config.yaml
model: "class-conditioned image flow-matching model"
image_size: 48
optimizer: "ademamix"
beta1: 0.9
lr_schedule: "constant"
Rows from block 5 of a small class-conditioned image flow-matching model, named by matrix and row number. Rows with one number belong to one neuron. Each number is 128 + 32 x the weight over its row's rms, rounded and kept within 0 to 255. All counts start at 0. Numbers have three digits each. After the name is the row's rms in percent of the matrix's.
Before each neuron's rows are labels from the 100 images, of 14848 (inputs lightly noised), where the neuron reaches its highest value: "colour at peak" is the nearest of a few named colours to the mean colour under the peak. Only what is clearly more common there than usual is listed. The data: Sentinel-2 satellite tiles (TerraMesh).
# fc1: MLP up (model.blocks.5.mlp.fc1.weight, 768x128), inputs 0-127
# fc2: MLP down (model.blocks.5.mlp.fc2.weight, 128x768, transposed), outputs 0-127

colour at peak: white
fc1.234 059:132132152128117107166146089104149104107148090082129135094114117147124077147117126097160107093158129118131135188148118138137095129169118130105129102139150124120158186166136116132141125133131166105143163117156133098115133118140106075117118197107125194161150134121121157075112150088132113115144158067148172129255137144114098131166145113015118210159077104133098140157111078154105131132120
fc2.234 067:152133181128135127034092140150119119150153116189190127095154128086138184142135151116133175189159146133118121097097124100179170138146186144151090147120147150155080087124145106105126091108144186149116186131141110196059153087136152087101161136117146188142128145156102185151119109098130112104150144112099113120188165092143106134106155127049090101113161124044154127096138097117136122159187

colour at peak: grey
fc1.57 088:180161108172142072071136096132152131143149134132087082165099104077149082130170182140088076134165175158125100160113098147098125185096112156097096070132147150104159102090134098119162110150111087086117177100126090095116125172139089076082117143065167158095118165135141163150135166096174153189184133109112093149141098114142159149101153084111083192117143082151154152178094117115091160150104
fc2.57 077:183113142094120168111143078172134124112129163062181123139134101122056115116110089143138086187137115074201099154141144130147088162146184111125110113064154095155113167122055132098159167136126128124157140142139095139119166106152088160101086088140107166111124169122114110144160140114154100139114137083150120095111121029125117136045131143116137101105135164097125175077075049070128127144120

colour at peak: green
fc1.344 105:118129116131138103127077101115144129134147160096118128147095117118047124136076108145079105110140096127118131118028115097124102142081121115128108122150075202135103098101113149120127105090255111112124128135204140154106120103104114139112135137100130126067133139163099099141099107080113118108125206143112160166081117148140100117106131140042138133118143133127135150137126125174121120111099
fc2.344 079:154121136094132129102118120112125113160140124076102139061131116166121102121134152131169156103103127132183150157104156090146125157135150150131093135051151055158123124129109135131118156118255125143162138079152121109124067171107143105114114095106136152122114179117095140121122196200105081122139138122137121128127140123172123116130148124161136140162111151100136166105142093150128154128129

colour at peak: orange
fc1.272 060:137117137141115101128122070116127116116088144135096120140086102083054096149199159134104125103157082110159112137086140128123132138061130120101099108139100047104165156111133084090121102154108089074094144073089098115083108163128122100094129168114137154092095134138108129146117146106172130147112121072103122154233098107127170091066124111212140181112134097147116166090126182086119120169070
fc2.272 071:165103156115139118137131170124138088158137123122125171106106145094199138158120145143113157153198174111126104140141127149107126135128158070141126124113130170120132123089132119109131102167084086175076147044127110118106129119173184122103037139135155141117096127143111120099160130165127091110135137133145176084194097148168178143158120137218104098106073119158164043150127093168120159121223

colour at peak: pink
fc1.323 072:144112170157123095126088097138117137128133118126115129154171083115095078152171149196101079125246083187117145142119081153138196138082118117145119185122163127102110125094140103083128149157109106131113158120096094160146166156055063083170118152071118118132063146090149128100128124087128179170126117094148127109161081159174138139118124128152141147140135077165179163150165119077156132143087
fc2.323 070:129184098150056099084170137167083151104117110155120148160119140090064130155108128147055115178152158133122135152108113118122152187099117085066151133091137151172154110157126149142130143151103100131099081115119125059052090131125091123194117120113155137085137139145121182130132043129099132153089104129154104116115098131162138095120145121174202105094175124107146136161076105133033154160146

colour at peak: white; pink
fc1.86 087:105095154118083172173133173129089118117103101140156181106195189170174190122127092117193179098133145105125166097170147129177119099154145107157148160126133117154128209176098169154100101147132155155167104177120176149178103121150170181165170148162119123166159115109096119102106098186121100125079115160139175147162168159100127103167082153152174103163105168117096105092134142124168108118161
fc2.86 081:134099172178128119165160164141157149195106126123108174090130157108091147095136147125150126083076176160120147170136104117109121101131156117146133149127126080138138026124147191165134132125128139115070152125122157132173126105127133237126135181150141152128110104117152160096255095123118154098113163155127191132129136135086082133127122179106114127140074132178123111122141193164157131137108

colour at peak: orange
fc1.269 062:071095134153097136164108154109094074121143124098075143171180160128187140121080146097101089143100067133124166104119115146153100081146132101157141075162135134117124136149182129118095128094208145144188117094125120120172114161166175111139121117153102113170194142123151164099116096102149118105113095156145138120153127095078160135109076182209104081164123095064075061115118189123126116087105
fc2.269 066:096120144132128134062121124153083107150081138120088171155169101090092082143114082101068088111129193116119083128084104118142123153107171098079111121220098106131116130061134158152126146098110186127120102144186143136197092126137125079116105127078108076146102125108149151112122157153185108131175136136140107103159141146049132091187097112192078156111074135116143138149141114185092128103107

colour at peak: orange
fc1.544 085:089119204136120156173114154101140131152117109118174171064150165165118166118112124103151162118196124134131147127085203123161098109146155117164155134095229066177060095152137162145096098095227159155158135155072166144161137109146126162143173099130085118146145144124125113117119102152105125115122121183188146086076162137143092121148120155143166105154124117095107138151156118125142107080165
fc2.544 064:136063177180120129089131169135129119158152131115080122121143148120143123172161124168162135115173135151017121194152076135096141175137119089113157172127052179110093166151159183165098114092068115160115122138110162125153126063090127115128128189136139123143171078133149115113110129142071107094131124161118158169162159169094108160133143181127128100122134111166136150125162205094154146127186

colour at peak: white; pink
fc1.136 075:165128120155096166124071145126144139123164123160102131160253102106145164133164141124127143151141088178151098131104141173201129119133121154161099143096135089146157148096072146090120145086101089064128140127159107175155176150116075085101094136112178123112095145170134159113102105151175171146149106066111120153180202092079182130127146091112090161108074144102115150147097087128155095148133
fc2.136 055:046172180138122106144145135131148071140139104153133110155099142093157096130141141075143207122100180147133058117122136132201169098164140149055107118128145111119121088147114102151129150114100110162109098116137112103148194087152128100140071119164144074124127123005073090126126111074131113151151123128156103042106137116163137150137131122081104135118131119196163131127087132147084140134121

colour at peak: orange
fc1.386 082:148124079128149069105167096171191142134156140169075129184145113120094104132119152188095100111151134153136122137115119176086158094031117142064141127168137128094172124094133094108164118155161110082080152083122113085076164134105086120089113125117170191123097170150147142169127172101160155166105153103066098170161138105137149143119128073095082141140170126159148151145089119135100192169099
fc2.386 070:072153116076096105133086119142107087157128085155176155119160081167040157175104129141154104138067165119186141148120197136117071102170169136108092108100112110081143057136118114081147152144129122157115098125168149076102140143114128057151136107167147136095097152134121158126159097081109121106109066108150127053104142142120114126098119048174086095130168124128114163147110088110124177089129

colour at peak: grey
fc1.55 084:094093162097095191135085169078108073066098096103154150147158166191138162081066109084155152099140092097165169099139148135167099098150149094155146145094143132174113146151098164161109129054135134138192109125159163134150096124183160187163143110172062130160132103107130118119114086123095135086086104156169172108118185131128130107157095147131179093158109167092138114100162130151136092112172
fc2.55 063:155163167172081136113159163106125169170141127154134124045157137192119086107130093136095153132141121152098163110121081125159180177128110118142153132105124182101113104111146113160126085105111052144126102201134117116087121097124129138126182100172131103219197106149141167130099126106153144131144130169120108133132119169053148130131181135140136115189182101178121108091166194152119111201136

colour at peak: pink
fc1.462 073:128131139124055119199164157109122117115134147180174185092128142155108131154088144096099174099119163124118158144121150102164070143177127102132174154120165120205110134208092185099098140110142130145078155139191146117157157109138128133087141144126114093192161116082150194142111130167068083121116101144086148128066194134090079108188125146162163126147142185118120135125174140147127101138117
fc2.462 055:131153089159179121109081127173149080129149098133105079123140122116119188151131136173078152097133165133095079143098116154121119139170159072127109135105136096099148071147126092126135136129125114153238141126152179177144136112124144127085138130085121110073115116170055206113129204127095114133107111113052136070042162147158117127099108136119113127077076123145133183147107126134155168132110

colour at peak: brown
fc1.574 074:125163130139172067084092115115156110154110191179192128149101097133083139154122121169096094122089201194078087192120105116128140115116136132075120148128152118124138098103127113063096148155126111139111173091109129158108132154102083102114086120143105165087083147160136154123125136078124181142140160127098093143131099104142106139111160083148135213091184077171155156145102108076138202135071
fc2.574 080:170181098126135105145096113127192139135208129103186170144116118131149133049129082105125113125114072153135133085124131152145121103134158165182133142118131142136108141179141091145132138119127142110141128105101105141148134110106044156182088123067130148076116138106121149214115074131119079151118133125148082118101009133198119153133105100181128125174093124133112162150115087096106109094185

colour at peak: pink; white
fc1.312 082:152171086162163089112171093172154132168146146131093090167106084088138115130187117171098112131155193166063117146166099171081163150097103150114099116152113142106184103094166100106153102203089084099097164096095099103093156144104099119090115170112153163108135182157164158159153172119184129143148154104098095189182121090139139157090153101116111148125140119184159149132103100091105171145090
fc2.312 067:102093151099129144071132128146115111144162113170127157100120139140127127100129207153123129131115204104236083091118197144117100111076087148084109118127195187135142137148134135113147161139202152109070089137087142085159105134105140168141180101103122113130110183094120180149217072130145171101111138115129122152103171099136103131159116080151130150127154085109122133181142082102100139119142

colour at peak: black
fc1.108 062:119101133092067189122075171100114115104121140093134164078112128135162112115123090110138147153129104114131158105108171131155143105181142113126130135076147156178096107151152142103096143067132169201131113187168149115131126119201148118153102106149132123096187094095138106146131105179036112050120098198130118089029140142074103144166135160090138090104095158137111096121130121163137130084114
fc2.108 074:159136165136167123121157142172153104109149107129118143162135143130105157170130155112096106114204137119096139142154128102104158144190081142130164126136122187090151117154116074148148159155130065116105197090141125156055152146157138107160070125141092142107118111113149082188112161070114107134192139128069097109083146112057147085082129163080227182172126134151140126110147151148131118137196

colour at peak: pink
fc1.582 208:149124162140148128133147136112135155134130118158172127169144139164139121123110158115122128142119149144117164094053137064182145164133128113112146144160121094122168122165153117184122120072125133154094193175108141202111101136187122209109190124089147131128116128108154127107075076187116094181072128128169128063107132162141110094144081210151152097194154115131131055130163132095074117162097
fc2.582 269:101154097111155117120149122124151101123148129169086137076123123168111107126136166122131156151148138125152160175048153066178114174161151151114140144075141098100051121143120104143127100103122147107097070101118128207169116135110155080147083108058144123101113144130148101142175168166131090088201099109087121183125130163140166087131166195133098107170177145130123065117166122096066129093079

colour at peak: grey
fc1.629 133:132161126152112103059131155152149119100098137159109098119118105147089119127094121133110124173113097171097170136123113102079117184142113112118134128133139161130122112079196123143146127076139111132194149092160100092117164184148135107130082131102100176147189138095219103144114114047099101081183153104147093081086102084170137144158155117096077164215140074122143148162151100143110117081075
fc2.629 123:137094139116100125046139144139139150125086146186152167142125117180119116095110113122148115146112151108145184143158139127095161190097181161135141131102114165110126134047104138151136102096145152102198109169106083093148132110105093119129137140142111077207161127068190131130111160111164093164073132125105172154143168105096116128164124135146182154227139146148156148120136130140115102193038

colour at peak: pink
fc1.469 097:114138118121084178109126202135110052111080118126086182104186173183113117146192130114117179065186133136133097114115117069138132109142111134147118122118152120179090127153174109181160105088137160105160153160140050133123135151115207133115147191114110145145163119126139115157114105140145141120070126118162167124139110198090149106137127134135161134197200152210122122121134126117177114127106
fc2.469 044:080183145131148133141142123169140118120143112098121122099116131073068144190112097145109201145091127125138170106144153144173120192132195110119116128083142166094099050137130162094137103168104173124134160124153153151110136089115131118124150102111132161102101153136047074122107119097057106101098141129129130060016078130139130152098136087107105178093137132153086193125127097105103152097157

colour at peak: grey
fc1.465 115:129144122152129116102117109156164128150118152168100101082111142118139151091134142122159124119084054172125136139112149079104116112188182137127155139089150163150150128126138118165148170095147073178151118118136100112098110163090134045132065155099124121115188132029169128137111137087116063095154143099143090077159098077112092180177183141135131140124098097153188107186136067117135153187099
fc2.465 112:127104091117126120114124111149096130128137123173178143180093128103179149139127102111092151116212098120138119115135130087099210100074117112141178131170135126121104125182147107149149167126138178114165136130129129092163098116170122189132174104134124159122182123051128103121139114105142046119066130117106180141098147110177171179136055152067072129079132132100093109135113116117149147041087

colour at peak: orange; red
fc1.113 070:157147153176147130134122187139141123112155136146126144100131124138193100139147147108099115146101154170138128111129124145146163082149155141158098094128235029134152101154179124137123150146168153140111107103000103121143134127171103117152149123125129129136094117096195096117106166183150122197130122161172127102082135093145118134147128136122105104113139142115127125177082117023125119140123
fc2.113 095:129156143122113140120130145115143164132121098143112120162188098146186105156105171072121140192135085120143127092131124134132143089101142134150099087169184147108162143116102069142118115130127122140116091190235103125139167155111159152129151135127105107069170129106209132149109139122196114160140161109099103168178128100106149185184130144157143135147170103138092038137102144040135126170176

colour at peak: black
fc1.15 060:161125116112127144100150123133117098115116096158116111108121123096201126128160155117144117169145117103230112121172162154129140169150124150137103123105193033087118142140127110144175133134000108113117147110082114133122115148143098120136160108127170122144115105136174183109100142142132117145152047134118137118103122169128173131119117132212083140157131126114128095127125229157123120171165
fc2.15 080:149114143087099143131160106094214140120113117131172119158102139124070138150110107097085113081186081137152117129164156128128120096152173117178122098104248146072132067160130118083169100170077145144104160134122152107154124185140185147111110097099126140127097130099089107157124131146157127135078193084132141115122125110154196118105156123083144144147102128114134129053133096195194142107134

colour at peak: brown
fc1.91 078:087106154126147099175180132101143141146100182110136172093120139163084133102113108132151162115153135131115162122101133102134086120155167126159082149097160148112127083175190166161079138092183177144107124157083182114150105062172193185128111143134135128152112104120150073091081109160115172158147136161145131033037115161128114107120148148130158055129138125127109156179143112060138135108105
fc2.91 088:091148098125135166105122134145147110147211119131129135116156145252094107169102142139121152142138124121117122143115137126226070128160156134129150110105134151185165127083137154118129136126129171183102157108155159206056182120165187125080080144099110194157094123134116126104143171190107146071194134130154111141123105125105124108169120109146126122087132133114144146132139116100162153203140

colour at peak: pink; white
fc1.231 077:124088144133148126124081159138119162141119176161120091127112105110160096149110154147166144107131081145105116116129111140118124092145175119088144092164055222115151148158136133116117111145130136130122115111244150099145118132084149126132083175092131100093179137132168105104075157120116067113135164075144182130217145075095129111182072093136092176146127170155123152159106054147108093117154
fc2.231 082:146144151136124103113132122100138108152118141111130109185135128179070126140132097160165140143107134142110170114111115101144087190134111135131055117195148073097121156073105164135131109128136093154070225131150118173090192098160136152089120139077120124134082130131108120195105178146153083191138142138156176158130148127129099092052164107158163111154103134079152143156071123162086129112047

colour at peak: white; pink
fc1.507 055:124091184145087136156106160120151125067074105131141133075139115124125161046135147124160156141138061133186154123107203097152128124164188132118138141147095177167098134148136159136105152079089156151166116159202156138155129099151155104159120118115097115129159187104185104081037107105094131090086153094163163090121146138107110103180102159139162122178112142125126135167146076182108121092157
fc2.507 089:144105176146135114074133163142142107146144143137117116098130129101195148062168128129134128109179072176092132180149132127120145103091076087119142175168124107109096146127128132153089168079080126207087123158135132098142153122169132142118146206119144150116148105081088110131144126131195096148118155174143121201191140186133069103131168193138150108138123077096131116082140173172171097142072

colour at peak: grey
fc1.257 109:130131226165131071125058110113145134160148051130133114109134123123128126147146176122116110143226143134123131171102255138120091148135147132139119085126161106130057065124141125130124124127135109122123173132123122146134128116152117129126220114095125123121112134145129136118142137121129147152146107136135136117108125137147129141126127121145127149124128017115117133133137153121110117126128
fc2.257 068:159132215070123195139143120106129119068137178161118126143160123143121141179110138142109125117181133078188142120093000139130125155131126123143123084125163117150057155139084132126120113120147104124134128129098147131135132125104111112123118127135143125132145186128177134123122135164145139132118114122139119134129114092128148124121136148116126111148151255125127115189125078100132120144134

colour at peak: black
fc1.291 082:124124145149129139141169160124115116148125136168169161108182162160209169131166159123165152132130213162130150132195126131156130134173124148139165135137033139151124109143142160163112126162050162147154148147000139160152127125173140140143129137148121140153137097129139149138113139184123137119146110180161138117147134156121124151165125138156130140153132176123134121151129121000155132132162
fc2.291 074:117126128169136133168155135107099161112135127143118076180120124177076113071136129147120140136113111151035112132103083120164125119155154081169132129174080207099098140151143082140152163121003133119115118097041112140137131079122140079097124161110141116142142100155109108128048152087139165144082098135127149147141129157078108139089148133138122116082134114148163129076137183052121109121141

colour at peak: black
fc1.317 080:092098198140093149177070164093101103086089094122191143115168172169157169136114120093167162122120102139116183104149181112175097113164181102160155131119159101168095115171138171183087163113105132160160106166123165158188085118163149139160154128144082114163158064109135109104106085146101121093097152159160169099103175125125123106170075159149161122158084136092107107128164128148137075095160
fc2.317 077:139169124154101100080081165116107139228096170081104132113114165080130137034165116158113148114088079180110169140120040143097092128149061144112162127113098135141157063118144154153124139111174165152133105123110141085158141092081114100120106154133153100176099093130108107117055106100133116142126143148185144174199092142151146101120136164156142104157109123152136140084152187139142104100110

colour at peak: black
fc1.561 066:108115139106120173184100176123136105050084115122154169078162175163157152115090089100143188104098141115148117082156144109167116096156190097170151153081069119171103121175098170151075121091137159150177085164151152124134099111154162152184143089153091133147124067107128095129132100153122151081119148158174155086063147136107112099163105139153133089118108177082092118140155137140176061141134
fc2.561 066:148202166149089106161119169102137119184136131156151149142154151095136159055159102140085177150176077126076185114157089129104108117110158122153135103141124191118152100142120152128157117172168120126071103091130128146052160094114088172115088147160087110151107110111112084096042193144195125158145114160159181186105104111121105087094125129165138131141131122156134151068123188144121138147128

colour at peak: white
fc1.552 073:101098176083121183168123163121100108118119116129154172080171179175159165130113093104159172115103130087214183110183151109163101110189132114171160176129108130163093147158084166137103127148112166181148089153142156166177109088165143147161150138154110089151156157113098109117101108178107102088101098183171155107113170189096107110150104149165158087123113173115116113108158181157155102103165
fc2.552 065:183156110112075114115124127124110145139098155141145167135141125102131151149137118130071147094090106161154185137162146104137111119137116173167156144099137139116127038126145109138122066147065150140138122124175147132140108155174102105140081129161083106163149118121094174133248154133144103173158150113132115150160125158129158108132144147186115104167111133110148095000123177084199142138120

colour at peak: grey
fc1.88 085:143175093157180076121141105159177175127178128126101099180090114096103090134155135147077066190172161157137090160115103161090131164106101160085102099122144159094130091104128077119149116167152073107109164097132088100100178152140071113084106125073138162094124166170136155181134179107159141161165142125130099143131098117181142148098189111088093145125163092153149189173100123144095153157090
fc2.88 076:095115097063137151141165067132114146120132095143115128169175100098096152182090153155093166049148142097186175140102174121148151109140146103137183046072110150134125138160072182092113149124161140135097146136117153092174110123156125124137132088121135127155157168173139146177097156119084116082171051057097168122119139088118144139134166122151121096090091165127103152112156073085115142138072

colour at peak: brown
fc1.224 069:115148132140155109136086101134126131140154138125136156097169103137096105126122110106080164130072168117176121109111135110130141054116178129101108063078131169137092198087169155108156156123252143123120074135098146135178121083159115168125105096128113177141089126074179085139104160125125159127128190102148177118159170111123143147099169091104135078123107103095097180163119094060153134086108
fc2.224 096:140118166133151102152144139085149172130162149121128092129117142151080123083115047123157108106118156126124061177165131132078154008102069107128127121166122136085129133063108172127165127162195167165109114096141184125087109133106140137137121135216124087166143128138141158114118052140108144137085130136137079108147124151040101145103117130114163098094145130145140121122108142089183139179155

colour at peak: white
fc1.659 075:145088178147092148131116187102077098102095097112126128137163186132229141127119118067168162114127153130125147094178129120170121122175135114162131139117110085160133146149157150162135154136065137134160120147121159158173063129204171172144181106136154102199111129089142111092103092178112090154115105167132172115164180128120154096150073152179143102167088139097102074107157145090151106141156
fc2.659 059:135097171165100119143171126150131135201122206137115117075114151152121146150150086135113083073141096155165131144198100155075100128140105172126158110111192164142078101145131157114134085115137124126124123125120110129094130167098120180090095085137121152147121124108106119102190095142096125096180255108145147096176152118138092117139124157159072137082069123133143152096148176142128159150120

colour at peak: grey
fc1.373 078:173169087154134098089157103159117131164142132165071106143102126111101057128114156125119110142184166173113097147114097152101192192116115154071111111143167091101183097104180087127189101130070094083098130127145076111109129240113124124118092132117174109121070141125139124125120158099175121161156095074083108149085122135127130143102155126151102135111147115171135109164104163077084155186129
fc2.373 071:135181126110166117076130119149066147068134117090115155133146133091159142179171160188120115143174090123171181103179155135170125124109133135171098122097148156144129119093136145089115162126078106083126093143195150145158135098134148169202031118096154161123143155147173140115060178115155108092120154160111115162070144081090163150148100129093106184140143147156093132132147046148142134135110

colour at peak: white
fc1.645 061:117102173103093159146108162122115116119099109102161167145132144158172140143126143098157172097098087107255118089179189158156130137156145083139150152125110089135124109143109164157124124094085145116123100126125142141165097107159162136158174088151111104156112167090138110115049101178101156137140079160121171107089155145114152100133106150187131082169099144098106108125126224159159091137142
fc2.645 090:170157161101087143136120089095152124153131142093143153131132124124140146160128092097094160106156099165194178118128168111090162113160082146164131139138133141142131080102118145125143062114175132173151150131136125112151094185119101143150138095154100088152134080109076143087219147111129112188186166103136146164216108131135151126146174180159142085165133114116171113032143119139215126167125

colour at peak: grey
fc1.551 108:152143137123183104119118095103139185182092134163109099092083092136112119097147114148084118179124010176123123175094171105111165106121159142124134114127185098122115119130169148124102159120148098144144170105172091128164114078117079102177091126121141148099131149104212124132106147088090130100109182104126121102143123126151105105152152085121097147115173118171244129167109079150101122176122
fc2.551 121:128125109135146148199163118092112049096114117179103096139116120128138148155134045157188114170172073128135094072103164116163058104134107119157131137115144115124134168167124164127104155163130098132116095136106094116040081162121181095036133150162141082093117131131160137110141103180169152132122118136124122143138092160123115076123094097104090102072194109113056153110138127081147112127109

colour at peak: orange; red
fc1.365 064:150163090171147116090174151152153148169141104114130101124149132132193113098160140109123105140136172149111138121125114134108158136119119115103103100106220055100155190138166122138142168126066139125114133095000130108118153153145116142087080169111141146149126142131198132143096122146164114175122110136122093118236121070118155131125148126119132129135142132153148102158131098017119134165123
fc2.365 090:180137138132088125140154149144078123182045145099131156092077147092233106082132094116162152119090167134137030164111131091146125095122122089125160157110134169123152138113147085138138125101040096125092098122167117104143078142078118133118089129155120117162115126091189091110141092199108131111120123154133110143163147116090144080118176138114162084127174096140135095120075086162123144136169

colour at peak: black
fc1.239 074:083105168090108180158103182097098113162096117103154156088153154153143144127087088098153166124084099105150148092141171093140109136174123100142126147104116127154075124151127152144086140105132166167147101160161135177165092089157167136144123095152093070136136068096135107089152077164060097071098082188142147067061148200116089095152095159159155075128100135089106096133152149136158097100139
fc2.239 064:153168149135097107145079136155165159005070134146119088166124137124133150057104087125143122104128083151036167141160095144136109112114098161159161139136118176169136232099151108143110116113138112125121130137149123151092111154131145137131087162139108193132109103114129150120100146127124094147128154149123136167130126122130128102190151185121092124125067105107153064053131186173120102179107